{"moe": "top_k", "shared_expert": false, "layers": 6, "pooling": "mean", "muon_scale": "original", "cautious_weight_decay": true, "decay_fraction": 0.4, "final_lr_fraction": 0, "weight_decay": 0.1}
Rows from block 3, named by matrix and row number. Rows with one number belong to one attention dimension. Each number is 50 + 12 x the weight over the matrix's rms, rounded and kept within 0 to 99. All counts start at 0.
# v: attention value (model.blocks.3.attn.v.weight, 384x384), inputs 330-383
# proj: attention output (model.blocks.3.attn.proj.weight, 384x384, transposed), outputs 330-383
v.303:45 61 63 45 50 47 58 44 55 36 57 46 39 59 25 38 48 51 40 71 53 67 73 52 27 58 45 31 59 54 56 56 65 56 61 31 34 59 37 47 63 64 55 45 43 44 54 60 48 46 42 62 46 60
proj.303:67 26 25 62 48 36 42 57 42 67 44 52 43 58 38 53 70 55 55 58 35 49 43 47 63 50 64 55 62 36 33 48 57 49 37 56 51 55 61 48 57 48 32 50 35 64 49 55 46 47 43 54 39 35
v.304:63 56 37 48 42 37 29 36 49 40 77 53 54 66 60 74 60 57 43 44 71 61 58 42 51 30 28 59 66 47 34 70 30 58 44 60 21 45 48 44 38 49 65 59 56 55 71 47 39 48 56 87 42 33
proj.304:44 46 63 64 19 62 46 50 85 42 13 55 56 43 59 46 26 53 63 50 33 61 47 50 46 84 54 65 40 52 58 38 62 41 52 56 73 42 46 28 49 50 23 29 48 53 59 76 49 52 28 30 57 48
v.305:34 45 40 59 59 80 58 57 38 52 38 44 52 47 62 51 54 51 56 40 43 52 61 55 76 56 44 67 51 49 30 44 43 41 52 62 53 42 43 60 51 32 51 58 43 55 34 44 25 47 62 49 42 71
proj.305:78 52 48 52 41 53 41 49 39 41 77 34 59 54 24 74 48 65 73 33 38 52 52 52 54 57 48 48 66 37 59 58 53 46 34 54 51 49 66 33 51 57 52 31 18 48 57 47 53 55 55 61 58 42
v.306:61 40 54 49 66 50 39 36 56 82 36 51 44 46 45 60 45 37 49 48 48 39 35 52 37 56 54 43 39 26 55 57 30 58 48 25 57 53 42 48 59 55 53 53 55 62 40 49 24 61 53 42 70 57
proj.306:65 44 54 49 53 73 59 34 30 32 53 55 58 36 49 36 72 70 55 34 60 74 49 51 66 43 56 58 57 71 57 67 65 49 60 58 34 65 46 34 40 41 71 48 27 37 40 55 52 45 63 64 45 43
v.307:55 52 72 60 75 58 39 48 59 44 62 60 46 56 68 56 52 45 52 59 37 37 37 42 56 48 34 51 45 48 40 31 40 36 59 56 62 63 32 54 59 55 52 64 42 41 68 65 36 39 43 40 57 34
proj.307:70 60 54 56 45 71 37 57 58 33 46 54 46 33 44 53 52 71 49 52 45 59 59 52 50 36 64 52 53 59 56 35 40 72 59 25 45 50 52 46 62 47 81 56 77 53 28 40 46 41 58 52 72 57
v.308:61 45 46 66 61 59 44 77 51 57 54 46 68 64 45 52 32 35 66 62 42 26 53 57 52 46 68 60 37 42 19 39 40 53 58 38 62 48 53 46 38 62 59 38 33 35 52 52 55 53 20 27 57 45
proj.308:65 46 58 48 64 50 41 66 49 31 69 60 29 60 44 46 60 49 49 58 47 66 48 54 40 49 53 63 55 47 33 51 51 31 45 70 68 32 56 49 32 49 48 64 51 47 53 53 40 50 53 36 53 46
v.309:58 68 65 64 47 44 50 47 44 41 60 68 69 23 40 42 52 66 67 47 57 48 38 66 50 42 65 56 46 63 44 48 59 34 62 26 66 22 40 41 58 43 52 76 71 56 37 61 48 58 61 43 37 56
proj.309:34 33 79 45 58 45 60 50 52 60 47 47 54 37 61 40 42 27 42 35 73 53 70 25 61 43 61 33 38 68 61 50 23 46 56 42 43 33 45 33 47 40 39 39 80 24 63 52 54 47 52 48 49 39
v.310:35 61 52 53 63 47 62 54 57 42 31 53 87 37 64 43 76 60 43 58 57 41 54 67 60 53 42 53 49 51 62 56 52 36 46 48 58 38 47 76 39 48 37 40 31 69 54 55 51 37 46 42 49 39
proj.310:71 53 53 37 36 41 40 60 57 64 71 52 41 43 58 39 38 55 56 47 54 35 51 31 54 48 31 74 35 54 42 49 45 58 69 43 57 50 44 14 51 64 44 52 44 43 58 47 41 44 38 47 40 74
v.311:61 55 54 38 29 46 31 70 45 35 49 44 40 62 12 70 52 43 28 49 44 49 46 67 53 56 60 42 55 67 38 48 54 32 34 43 48 48 67 84 69 45 50 44 36 49 58 52 60 49 42 46 38 39
proj.311:54 42 50 40 33 42 47 50 53 31 66 45 38 65 24 32 33 37 50 44 53 41 55 20 38 40 46 63 38 41 55 56 66 60 28 60 36 67 51 60 55 64 31 59 53 84 56 50 68 38 56 62 25 40
v.312:39 21 41 49 47 55 44 60 37 69 57 52 37 37 49 64 52 51 52 49 33 54 48 56 39 38 51 50 58 52 46 52 58 38 65 27 64 33 53 55 60 34 43 44 54 35 61 33 19 54 54 44 58 46
proj.312:49 40 40 36 55 50 44 64 49 19 45 49 75 35 49 54 40 54 49 44 51 54 46 52 49 57 59 43 51 45 62 63 19 62 51 48 63 33 55 34 41 47 53 52 53 50 51 46 66 47 37 65 41 55
v.313:55 41 58 59 47 73 35 57 66 73 68 47 75 59 51 28 54 56 76 49 44 43 54 47 20 37 44 50 54 56 22 36 57 64 51 47 58 25 47 62 51 57 51 57 70 49 56 43 37 51 64 63 34 57
proj.313:37 59 19 42 38 37 43 42 49 52 51 35 43 38 44 51 46 62 51 39 30 38 58 11 73 53 58 52 47 50 73 52 35 32 57 61 43 57 46 69 25 51 25 56 52 32 59 64 53 43 35 63 56 49
v.314:55 54 47 64 50 54 58 48 43 66 61 43 52 58 53 46 29 55 60 28 49 49 44 51 47 37 59 46 47 39 50 50 41 40 40 66 69 52 61 45 56 51 61 84 46 39 39 46 41 64 64 29 27 60
proj.314:49 44 52 46 48 38 46 40 47 57 45 57 38 41 60 55 63 51 57 41 43 37 54 64 33 67 66 28 56 41 38 72 55 49 30 43 43 54 43 57 45 41 47 44 60 47 52 30 65 57 58 49 58 55
v.315:53 31 63 31 49 50 37 45 65 43 45 55 43 51 58 50 33 68 69 35 30 41 55 43 72 61 65 73 49 63 65 69 65 39 53 60 50 72 45 73 59 39 51 52 34 32 38 40 37 53 53 35 41 65
proj.315:80 61 66 64 65 70 52 44 53 34 45 34 53 68 47 34 39 54 49 54 39 37 62 80 42 55 43 40 47 28 44 64 48 64 54 66 39 43 68 23 65 40 59 62 57 57 46 52 32 47 65 52 29 45
v.316:28 59 47 58 59 40 63 54 39 66 57 58 43 56 52 47 51 46 73 52 58 40 58 33 60 51 64 72 39 57 41 31 31 46 38 37 59 56 46 49 47 45 67 41 52 54 43 32 47 46 21 56 32 50
proj.316:52 65 57 40 43 63 47 65 50 29 51 43 47 53 39 57 53 58 37 45 53 48 45 39 53 47 37 39 39 47 47 56 76 69 50 63 67 38 85 45 40 46 73 57 50 30 32 49 52 44 56 65 58 57
v.317:59 33 50 35 62 30 38 41 48 70 47 43 72 60 41 47 57 53 56 51 49 29 42 27 41 52 63 27 30 29 49 42 65 65 54 66 78 41 45 36 60 80 52 60 59 25 54 37 51 57 48 33 58 68
proj.317:64 61 22 58 51 54 59 42 44 34 49 48 49 29 60 36 63 56 37 37 56 62 54 78 41 51 45 38 55 37 36 62 39 36 56 46 54 45 63 31 43 33 54 40 45 52 53 44 40 49 54 42 71 56
v.318:41 51 26 39 46 29 59 43 42 49 54 58 73 79 48 65 55 65 52 43 41 43 55 55 44 37 43 94 52 46 60 61 50 61 58 43 52 38 48 67 51 47 44 57 40 43 55 48 57 48 32 35 49 50
proj.318:37 91 79 47 60 55 55 74 58 47 41 48 18 56 45 14 68 23 23 70 46 48 51 57 65 37 78 52 64 54 70 65 59 50 51 44 67 49 64 37 70 43 67 57 56 58 46 37 38 49 52 47 52 60
v.319:56 44 72 58 56 49 61 31 52 33 46 48 61 46 63 38 63 37 58 51 61 47 29 52 59 31 50 43 29 43 36 39 76 67 39 48 39 30 85 42 35 42 52 49 41 39 51 42 44 41 50 51 59 53
proj.319:58 61 75 52 37 25 48 30 54 73 41 64 51 45 38 48 54 47 62 54 39 45 60 43 48 59 60 45 65 56 55 33 47 40 56 45 48 49 44 42 68 61 64 56 47 45 32 69 28 74 30 45 75 46
v.320:51 47 53 47 62 74 62 47 36 56 06 70 45 58 74 52 57 52 53 45 56 54 49 40 55 49 50 43 44 40 34 42 47 44 43 49 45 31 50 60 52 64 51 57 62 64 49 38 36 41 37 62 56 81
proj.320:51 56 55 50 34 67 45 43 62 37 70 63 27 54 38 56 43 47 38 20 24 34 56 51 44 42 44 52 53 59 60 58 43 43 46 44 41 45 26 68 44 59 43 65 42 34 65 60 59 60 37 52 50 58
v.321:61 53 58 61 48 49 42 25 56 47 69 57 66 52 41 46 57 36 38 59 48 42 45 56 41 58 42 56 38 63 53 62 45 61 42 65 36 33 53 45 55 51 41 76 55 34 47 42 40 35 54 62 44 53
proj.321:34 42 38 38 71 42 63 47 53 32 43 58 58 50 56 60 79 71 61 49 86 50 57 43 60 36 71 53 49 53 58 35 30 70 65 63 43 52 40 62 50 56 38 42 57 62 56 68 40 38 51 25 18 45
v.322:32 56 51 62 49 50 41 59 39 46 55 37 52 42 55 40 20 64 54 49 44 40 45 60 39 55 32 44 80 54 51 47 55 33 62 38 26 42 20 52 15 38 31 48 61 50 46 55 72 58 47 52 46 43
proj.322:50 52 44 67 54 32 73 56 80 50 48 55 40 39 53 49 82 40 43 42 62 61 50 37 67 69 42 43 53 76 83 51 47 40 60 48 68 68 57 25 41 55 37 46 67 43 46 38 40 50 44 50 55 46
v.323:43 51 43 29 55 72 44 62 61 51 51 53 48 52 39 57 56 49 37 45 41 84 59 56 57 30 50 48 48 41 50 51 47 47 54 63 47 58 66 61 29 64 31 43 50 40 28 41 46 40 39 47 64 51
proj.323:27 58 43 61 29 51 65 43 65 49 52 42 44 62 51 40 52 44 55 50 60 40 52 49 40 52 38 50 32 54 52 48 42 25 46 39 31 65 41 50 63 50 60 47 57 65 55 46 36 55 51 50 56 56
v.324:33 59 65 47 54 47 47 32 15 52 76 51 69 70 48 57 54 67 12 50 49 56 50 51 65 44 45 67 58 47 53 60 30 56 30 42 59 51 60 52 76 58 50 34 56 39 67 34 80 36 39 71 53 41
proj.324:30 58 35 42 44 42 42 38 67 60 19 54 58 38 40 46 58 51 68 66 45 55 46 44 44 34 76 40 59 55 35 53 69 64 81 45 19 61 52 55 41 49 32 52 58 41 33 55 39 13 62 40 45 31
v.325:61 43 19 54 49 49 63 76 40 52 75 54 60 40 35 57 35 53 64 55 51 40 47 42 38 39 42 29 53 39 59 66 57 59 61 66 39 42 50 44 32 56 54 57 43 44 37 48 52 32 51 63 66 67
proj.325:54 38 67 68 45 57 33 43 62 50 30 66 27 53 50 49 54 45 36 51 54 74 45 43 73 54 61 47 37 53 66 60 45 55 56 61 44 59 42 52 64 39 46 41 40 27 44 46 51 47 59 43 47 37
v.326:51 43 64 60 32 44 71 74 49 57 47 53 41 38 59 60 53 51 18 70 49 43 43 59 42 58 33 52 51 27 61 56 27 46 51 52 58 48 24 36 52 42 42 48 40 66 64 34 61 53 60 72 14 37
proj.326:26 40 62 63 53 51 30 42 62 39 70 42 51 37 47 44 46 67 52 34 39 47 43 51 61 57 68 55 53 44 27 53 67 48 60 51 42 53 74 56 63 54 60 52 57 25 50 53 39 29 50 36 58 54
v.327:58 60 57 43 53 45 39 44 45 50 49 46 43 52 49 67 32 37 44 45 48 48 46 80 59 47 38 50 33 19 49 43 67 53 51 48 29 67 42 55 51 53 48 50 51 70 59 51 60 51 42 61 55 52
proj.327:40 62 52 50 59 59 47 42 40 48 30 46 57 45 57 57 43 76 46 52 48 47 57 59 31 41 41 40 39 56 48 45 49 60 50 47 21 46 67 36 60 38 49 33 61 32 32 59 55 59 57 58 61 44
v.328:56 60 54 60 63 49 35 48 69 43 78 74 57 43 20 43 45 56 49 86 40 49 45 78 51 58 30 50 45 47 36 41 48 55 46 36 41 34 64 44 56 60 42 58 56 51 60 85 56 44 49 45 26 58
proj.328:59 35 45 51 49 43 66 81 53 58 35 51 39 28 54 52 85 52 45 40 38 34 69 33 30 73 53 45 40 47 49 44 36 52 44 50 50 45 37 58 56 51 59 46 67 43 46 44 67 43 52 64 45 31
v.329:43 37 52 48 55 50 52 67 54 50 60 47 53 46 46 52 47 61 41 45 48 59 56 39 32 54 65 71 64 55 61 50 25 49 57 62 37 40 43 44 51 46 55 32 44 45 57 55 44 49 56 38 51 26
proj.329:44 55 52 44 43 36 51 44 47 51 74 19 49 49 87 38 62 39 41 58 51 48 52 55 48 67 59 31 31 50 49 57 70 40 64 48 60 63 57 41 62 42 49 56 54 61 46 21 20 51 52 54 56 60
v.330:48 41 39 65 39 72 44 89 25 51 40 27 49 58 63 64 55 57 52 41 52 50 58 36 42 46 40 37 65 47 58 58 56 62 57 66 44 61 65 50 40 36 58 45 52 40 65 55 34 51 36 38 66 27
proj.330:29 44 55 54 50 43 50 45 51 66 59 55 53 41 39 33 13 26 46 68 41 66 49 46 48 47 63 54 54 54 57 40 27 43 37 41 53 32 51 55 65 62 56 36 44 46 62 53 62 65 61 66 39 49
v.331:42 55 61 56 62 42 28 65 38 35 50 47 43 62 79 79 38 48 37 20 55 56 53 44 53 34 27 38 49 53 45 69 29 36 46 59 44 33 38 52 66 33 64 46 57 56 34 41 50 59 46 51 66 54
proj.331:29 39 51 49 61 61 40 36 43 48 45 68 40 59 40 19 39 56 70 73 40 56 52 66 35 60 87 51 52 31 48 61 71 51 58 40 48 71 49 54 66 51 30 39 41 77 56 55 32 55 61 49 36 49
v.332:61 53 35 30 40 38 65 43 65 54 39 70 41 34 22 27 47 43 57 54 64 36 48 55 58 49 56 68 37 63 58 46 78 52 48 68 53 71 61 50 57 71 61 34 64 52 42 58 35 54 46 38 46 66
proj.332:39 27 62 59 34 44 38 63 67 35 73 28 43 58 71 76 49 21 51 45 47 39 37 59 38 76 39 48 43 54 62 50 46 54 31 42 38 00 36 62 53 62 51 70 43 46 64 46 80 54 46 56 46 44
v.333:72 24 67 31 54 56 33 47 65 65 34 63 67 53 45 40 28 31 56 63 51 57 62 43 47 43 52 37 55 69 48 60 67 43 48 45 54 46 42 47 52 31 62 46 41 50 56 52 40 58 32 59 71 46
proj.333:66 61 56 54 69 82 56 67 34 50 57 48 49 53 54 60 37 43 39 33 25 32 66 50 47 56 43 40 41 46 53 55 47 42 39 39 58 72 50 42 79 71 52 56 35 70 80 55 52 59 48 45 44 51
v.334:55 51 57 69 48 40 38 41 51 55 41 50 57 57 56 27 46 43 51 43 58 42 58 41 44 66 51 46 54 50 46 46 51 25 33 49 38 54 49 67 47 72 30 55 70 48 59 31 46 59 45 47 78 53
proj.334:55 56 25 44 61 59 70 61 60 39 38 74 41 52 25 48 24 36 67 54 60 45 53 44 54 43 54 46 47 67 57 53 37 57 55 61 53 80 42 37 36 43 64 54 46 55 50 48 42 44 49 34 35 42
v.335:70 51 31 57 51 42 50 38 52 54 32 37 35 54 44 38 72 43 48 43 52 46 51 64 54 66 35 42 57 63 56 40 44 40 50 44 31 75 45 43 53 57 24 47 33 52 52 68 50 47 53 36 53 47
proj.335:45 37 48 57 40 69 50 53 48 47 32 77 47 60 40 58 53 37 84 66 49 56 48 59 60 63 58 31 61 42 45 52 51 56 72 41 54 50 57 47 54 53 46 53 46 47 53 45 41 14 47 38 30 40
v.336:55 52 28 55 41 59 56 58 68 78 46 60 55 52 50 57 58 54 44 51 28 35 65 54 47 52 57 48 48 33 63 69 35 64 54 39 41 15 43 38 60 35 42 56 30 27 67 61 40 37 50 69 52 26
proj.336:34 40 52 73 49 27 59 38 56 36 78 37 50 33 40 53 55 50 34 56 32 40 60 67 61 23 51 38 55 48 64 41 33 74 45 51 52 55 41 74 41 56 45 51 47 76 44 74 44 58 56 34 56 60
v.337:55 45 53 37 47 43 55 43 47 55 40 49 59 37 37 47 27 58 71 63 50 55 57 51 41 33 40 50 59 44 43 18 52 49 45 39 55 46 62 53 55 42 42 57 46 37 80 52 46 51 44 53 54 48
proj.337:33 72 47 43 48 48 46 47 61 36 59 75 67 57 32 64 49 54 73 49 38 53 49 48 15 51 65 60 40 42 44 59 51 73 28 84 53 63 23 41 57 65 63 66 38 56 55 62 42 37 42 51 49 47
v.338:52 61 75 55 48 48 56 49 26 52 24 51 36 50 45 57 35 55 53 42 45 61 47 38 40 69 55 70 48 52 57 41 48 68 58 46 61 59 51 64 62 63 43 42 39 42 62 44 57 50 41 54 56 44
proj.338:62 49 48 48 86 60 25 45 51 31 57 49 44 65 37 42 54 50 44 53 30 57 54 50 50 42 49 30 57 51 27 46 59 31 43 38 39 45 44 45 63 48 59 58 31 56 41 52 25 48 39 41 43 44
v.339:40 52 59 60 43 68 30 64 35 49 57 69 36 50 54 20 52 65 27 44 46 44 59 50 51 54 62 46 60 34 68 56 22 44 61 30 82 66 65 47 68 47 55 42 40 38 67 41 68 55 61 45 59 57
proj.339:26 37 27 36 75 45 50 50 33 38 62 44 53 50 46 33 60 41 46 54 44 68 59 42 47 34 61 47 33 69 34 49 71 22 61 46 19 26 41 45 41 37 40 33 75 53 57 45 35 63 42 49 25 62
v.340:54 45 31 60 40 42 39 28 35 42 34 51 23 10 44 34 44 81 32 31 35 50 34 47 75 56 39 45 67 48 62 50 51 61 53 41 48 48 51 51 43 57 36 49 54 59 56 27 71 51 61 42 44 66
proj.340:50 29 48 59 50 43 29 64 49 29 53 61 53 39 16 67 60 33 52 53 40 54 54 45 51 49 48 51 28 45 34 64 45 52 56 49 44 49 36 53 44 32 37 57 65 37 39 56 45 56 47 50 38 43
v.341:45 46 61 44 60 57 56 50 38 44 45 38 69 55 57 52 63 55 61 47 66 56 64 50 50 42 46 61 57 43 41 62 59 46 56 53 53 49 55 37 47 52 40 55 49 41 34 50 47 36 59 60 44 67
proj.341:50 49 47 60 29 63 42 62 63 63 38 54 46 50 58 29 62 53 57 52 49 44 45 44 55 49 64 46 65 42 63 63 62 37 69 60 59 49 70 49 55 55 55 32 49 58 44 57 62 37 39 40 33 47
v.342:49 65 33 45 53 55 47 77 61 38 50 51 42 71 39 55 74 52 33 43 49 45 70 58 55 31 46 46 42 56 28 95 32 35 63 46 39 48 74 48 55 64 54 35 41 57 50 47 45 61 59 76 36 51
proj.342:59 23 33 23 47 34 66 50 46 74 58 54 37 42 56 27 38 57 50 60 56 53 45 65 48 40 40 36 36 64 49 36 44 54 39 59 22 52 47 48 62 54 36 67 54 44 50 51 38 46 47 46 47 50
v.343:51 39 46 54 57 50 61 49 61 57 40 52 52 46 75 41 47 55 57 66 66 48 49 31 51 52 59 66 48 64 59 52 58 22 67 25 66 41 39 55 25 45 62 54 65 42 36 34 46 49 56 36 45 43
proj.343:60 49 46 43 47 25 64 55 52 54 48 52 36 42 48 50 38 20 50 39 40 55 48 60 53 44 34 66 60 65 47 70 63 32 63 63 60 40 55 23 54 60 51 46 57 60 62 49 59 69 58 51 54 59
v.344:46 38 27 64 48 40 77 50 61 53 58 43 46 28 55 49 38 61 48 44 15 36 57 52 47 61 28 72 50 28 47 50 41 49 57 47 66 62 62 47 63 67 33 44 50 48 60 73 62 47 86 59 61 54
proj.344:69 29 40 25 51 43 40 67 56 50 49 39 38 47 37 36 75 55 44 53 40 41 45 45 57 25 67 50 50 52 61 57 47 50 46 64 54 48 40 52 55 62 56 85 61 30 39 42 53 43 36 48 50 72
v.345:37 50 70 63 37 65 66 84 65 48 47 50 41 69 38 38 30 46 60 28 35 63 51 58 47 63 78 53 43 56 64 41 57 65 41 43 45 56 49 49 46 48 58 67 33 36 52 42 31 46 45 31 24 53
proj.345:61 34 67 48 50 47 48 32 62 64 60 39 57 43 68 37 61 55 45 58 53 55 49 32 74 55 31 47 49 68 38 26 58 48 29 66 50 22 46 37 46 33 61 40 72 46 47 69 59 44 31 38 46 51
v.346:41 32 48 55 42 48 26 52 50 48 69 30 60 61 49 45 50 45 43 36 57 47 51 39 39 52 52 36 50 61 84 71 45 59 23 57 49 59 46 44 35 60 60 32 59 21 39 50 33 66 44 48 47 57
proj.346:63 42 68 50 51 48 54 47 64 38 31 73 56 50 55 38 53 46 71 46 43 61 14 52 65 38 47 49 40 57 49 52 50 63 61 35 38 54 55 34 64 35 25 53 25 81 44 50 72 49 51 73 33 33
v.347:33 45 50 50 69 43 51 53 55 53 69 38 61 58 52 50 41 58 57 65 38 57 46 46 43 53 63 50 65 46 40 43 31 47 50 37 54 61 48 76 25 43 66 45 55 51 36 44 59 43 51 58 59 39
proj.347:51 59 44 56 47 47 49 44 46 62 37 71 34 47 33 53 51 44 50 44 46 65 64 58 63 32 50 54 39 60 59 64 52 43 71 57 31 55 48 63 41 45 36 40 75 56 52 48 34 44 40 55 51 61
v.348:46 47 63 46 46 34 31 40 36 45 50 55 51 59 51 46 43 49 41 50 59 44 68 56 58 53 22 58 53 62 66 52 76 61 63 52 45 32 65 45 47 44 60 49 54 45 32 38 52 64 35 49 46 53
proj.348:51 33 50 49 70 38 37 49 52 70 35 45 46 60 75 52 61 73 40 32 35 64 50 61 44 61 43 40 42 27 51 68 27 48 33 49 46 48 37 59 56 48 57 39 68 52 52 60 57 66 64 28 44 47
v.349:51 53 71 37 50 47 53 48 69 56 54 46 44 46 36 35 43 31 47 84 62 43 40 59 71 55 66 80 50 38 49 55 58 54 56 36 41 56 35 45 27 67 70 45 30 38 34 79 37 54 54 59 44 22
proj.349:64 51 66 47 54 68 44 51 36 43 47 35 73 25 51 45 57 64 44 51 53 39 55 21 48 36 30 39 59 43 60 32 48 32 41 56 47 66 63 36 55 61 49 47 52 71 43 29 52 54 45 44 44 38
v.350:61 53 43 61 69 41 57 60 41 52 37 45 56 41 51 51 43 35 50 52 47 70 46 52 43 69 56 59 73 68 47 45 45 58 34 52 46 34 42 59 56 42 57 67 49 47 63 47 38 62 49 53 57 70
proj.350:61 36 56 34 49 60 53 64 38 56 76 37 54 40 62 81 53 41 43 47 53 55 57 64 54 59 47 42 47 58 51 41 47 53 57 68 54 36 52 43 36 56 50 56 53 29 54 53 55 51 39 55 54 43
v.351:78 59 46 54 38 57 50 35 45 76 30 50 45 22 50 44 48 67 63 38 36 50 40 35 76 54 39 57 73 52 57 44 52 38 49 40 55 39 40 55 62 48 46 70 54 62 50 18 63 44 39 62 48 42
proj.351:72 32 34 64 52 40 49 50 54 37 25 61 47 66 27 70 26 49 52 56 28 59 58 60 66 65 41 43 84 64 40 70 47 46 79 58 53 73 52 56 33 42 42 48 55 61 53 47 37 83 50 35 68 36
v.352:73 39 50 34 59 35 35 42 58 46 51 60 59 45 79 52 49 49 59 54 43 75 41 27 44 54 69 43 34 32 53 60 51 45 38 70 52 44 50 29 36 46 48 55 66 50 52 27 80 55 39 37 45 55
proj.352:60 68 59 46 46 66 64 49 35 49 57 38 65 58 35 62 57 53 43 49 59 52 53 45 41 57 67 64 46 47 46 52 27 55 43 55 42 50 38 32 41 40 47 40 29 48 51 52 49 50 49 43 55 41
v.353:51 45 58 56 36 67 55 62 52 47 41 39 60 71 52 63 67 45 28 58 31 44 66 52 47 58 46 49 43 32 49 61 40 27 34 57 55 47 65 56 49 54 43 43 33 44 63 56 53 52 48 38 51 46
proj.353:36 43 20 33 67 18 63 46 47 60 49 50 42 40 49 56 57 48 44 44 33 40 56 57 37 20 47 19 58 60 43 46 51 59 61 60 56 37 49 46 60 49 59 54 59 45 40 51 30 34 56 40 59 57
v.354:43 55 52 34 41 64 54 69 55 54 55 64 56 47 49 70 38 62 56 49 40 41 52 50 71 33 29 48 49 32 50 75 67 44 59 56 52 42 50 40 35 35 34 59 46 60 18 40 62 49 30 55 53 43
proj.354:50 53 57 81 53 54 25 63 78 59 19 58 30 33 28 50 35 56 49 56 38 45 40 53 46 45 56 38 43 54 60 76 33 24 41 41 60 93 49 55 57 52 52 50 70 63 56 43 36 73 87 49 57 42
v.355:30 46 86 55 49 61 50 32 41 55 53 50 46 65 62 40 49 64 45 25 59 53 53 35 59 80 59 43 48 50 67 33 49 52 61 27 65 59 36 47 45 27 54 61 55 41 63 35 48 51 54 30 70 60
proj.355:36 61 48 51 82 31 42 47 51 30 44 52 58 49 57 68 64 41 31 58 56 57 58 50 44 28 45 56 54 59 45 30 54 43 54 35 53 51 54 47 33 62 48 38 51 49 46 56 62 59 43 67 34 61
v.356:77 65 44 42 39 44 51 68 53 45 45 60 59 30 27 34 42 49 57 33 32 39 39 51 54 45 30 50 66 50 43 40 47 58 47 75 45 63 70 53 64 68 35 60 51 47 37 61 59 29 68 18 58 64
proj.356:51 49 25 58 48 50 37 57 51 65 34 58 59 57 47 46 58 30 65 72 59 51 71 40 48 56 62 55 59 36 50 38 27 34 55 63 49 50 48 42 57 62 58 54 54 55 52 42 53 53 55 32 36 26
v.357:57 53 56 61 48 52 42 52 56 56 30 55 37 62 66 59 64 44 46 64 29 41 67 60 51 71 52 61 52 43 52 54 36 47 52 36 63 44 38 52 46 45 41 59 42 51 61 26 77 56 38 54 55 58
proj.357:70 42 49 60 66 64 61 55 64 45 76 47 48 42 41 66 57 45 36 52 27 54 55 49 55 61 44 46 53 53 59 46 69 38 37 41 63 42 49 76 63 50 48 46 51 74 54 52 45 55 43 36 46 54
v.358:51 38 41 47 41 65 55 55 59 69 70 51 40 54 51 48 50 52 46 57 37 34 46 59 49 55 66 40 46 32 52 34 53 51 27 36 42 53 42 51 46 52 49 49 62 30 43 62 71 50 48 41 45 39
proj.358:42 43 47 59 63 41 63 26 53 50 54 42 61 39 55 49 55 41 64 45 42 39 60 29 53 60 37 47 53 57 64 52 46 42 52 80 64 66 44 49 38 57 63 62 47 70 52 34 64 35 62 43 53 59
v.359:45 64 80 63 42 67 61 50 53 61 23 47 42 28 36 48 40 52 76 60 47 52 33 54 67 76 78 48 57 38 65 44 69 49 68 67 75 56 36 46 43 42 57 52 54 36 44 59 37 43 51 41 40 54
proj.359:49 46 56 62 71 46 43 53 62 50 57 37 50 37 41 49 52 24 49 48 39 49 66 37 59 44 42 50 72 73 38 45 37 35 29 52 67 35 57 23 47 54 59 46 48 41 50 34 73 51 21 67 55 63
v.360:34 50 67 58 47 48 57 52 68 57 59 37 72 30 44 41 50 53 56 21 41 44 65 67 41 32 39 43 62 50 59 44 72 28 63 46 60 68 50 33 38 35 30 37 70 36 47 44 43 68 50 52 24 45
proj.360:57 33 46 44 32 11 58 48 60 45 37 40 43 60 59 30 51 54 49 52 62 50 50 62 55 54 41 42 55 45 38 49 61 38 47 57 81 73 49 48 31 63 64 62 60 53 45 48 42 37 52 57 46 51
v.361:54 38 44 37 45 33 29 37 61 53 69 54 56 65 55 22 38 62 46 47 47 39 32 48 69 34 32 42 21 44 38 54 42 67 40 68 49 60 59 45 61 53 37 41 54 34 53 50 38 34 40 47 53 41
proj.361:16 66 42 59 31 57 54 52 49 56 55 47 47 40 72 56 51 43 56 63 58 50 43 57 45 45 59 27 49 72 56 53 43 54 56 31 63 94 34 46 55 43 60 57 75 43 46 31 27 36 73 37 68 55
v.362:34 25 48 53 33 51 43 71 38 63 16 40 37 49 42 59 53 57 54 35 37 49 53 35 40 50 47 33 55 70 62 51 37 72 57 35 46 52 44 40 45 42 67 50 54 41 57 39 31 53 57 32 49 68
proj.362:51 55 52 51 49 60 40 23 52 36 64 63 62 58 44 42 57 42 36 59 56 54 55 49 68 67 54 66 53 34 42 36 68 67 55 52 60 44 50 38 38 52 38 58 79 55 49 68 44 26 26 66 23 66
v.363:48 65 41 50 49 43 77 54 53 46 49 55 45 39 48 44 44 71 58 43 24 65 69 52 60 54 66 52 47 67 57 53 38 44 65 44 64 56 50 60 55 42 42 37 36 49 43 54 48 52 34 36 56 50
proj.363:72 61 66 45 44 41 31 50 59 74 36 57 47 57 37 45 40 54 44 50 58 56 37 51 51 58 44 49 65 38 46 70 49 27 41 47 35 35 56 45 47 48 63 60 38 53 57 41 47 23 46 49 49 64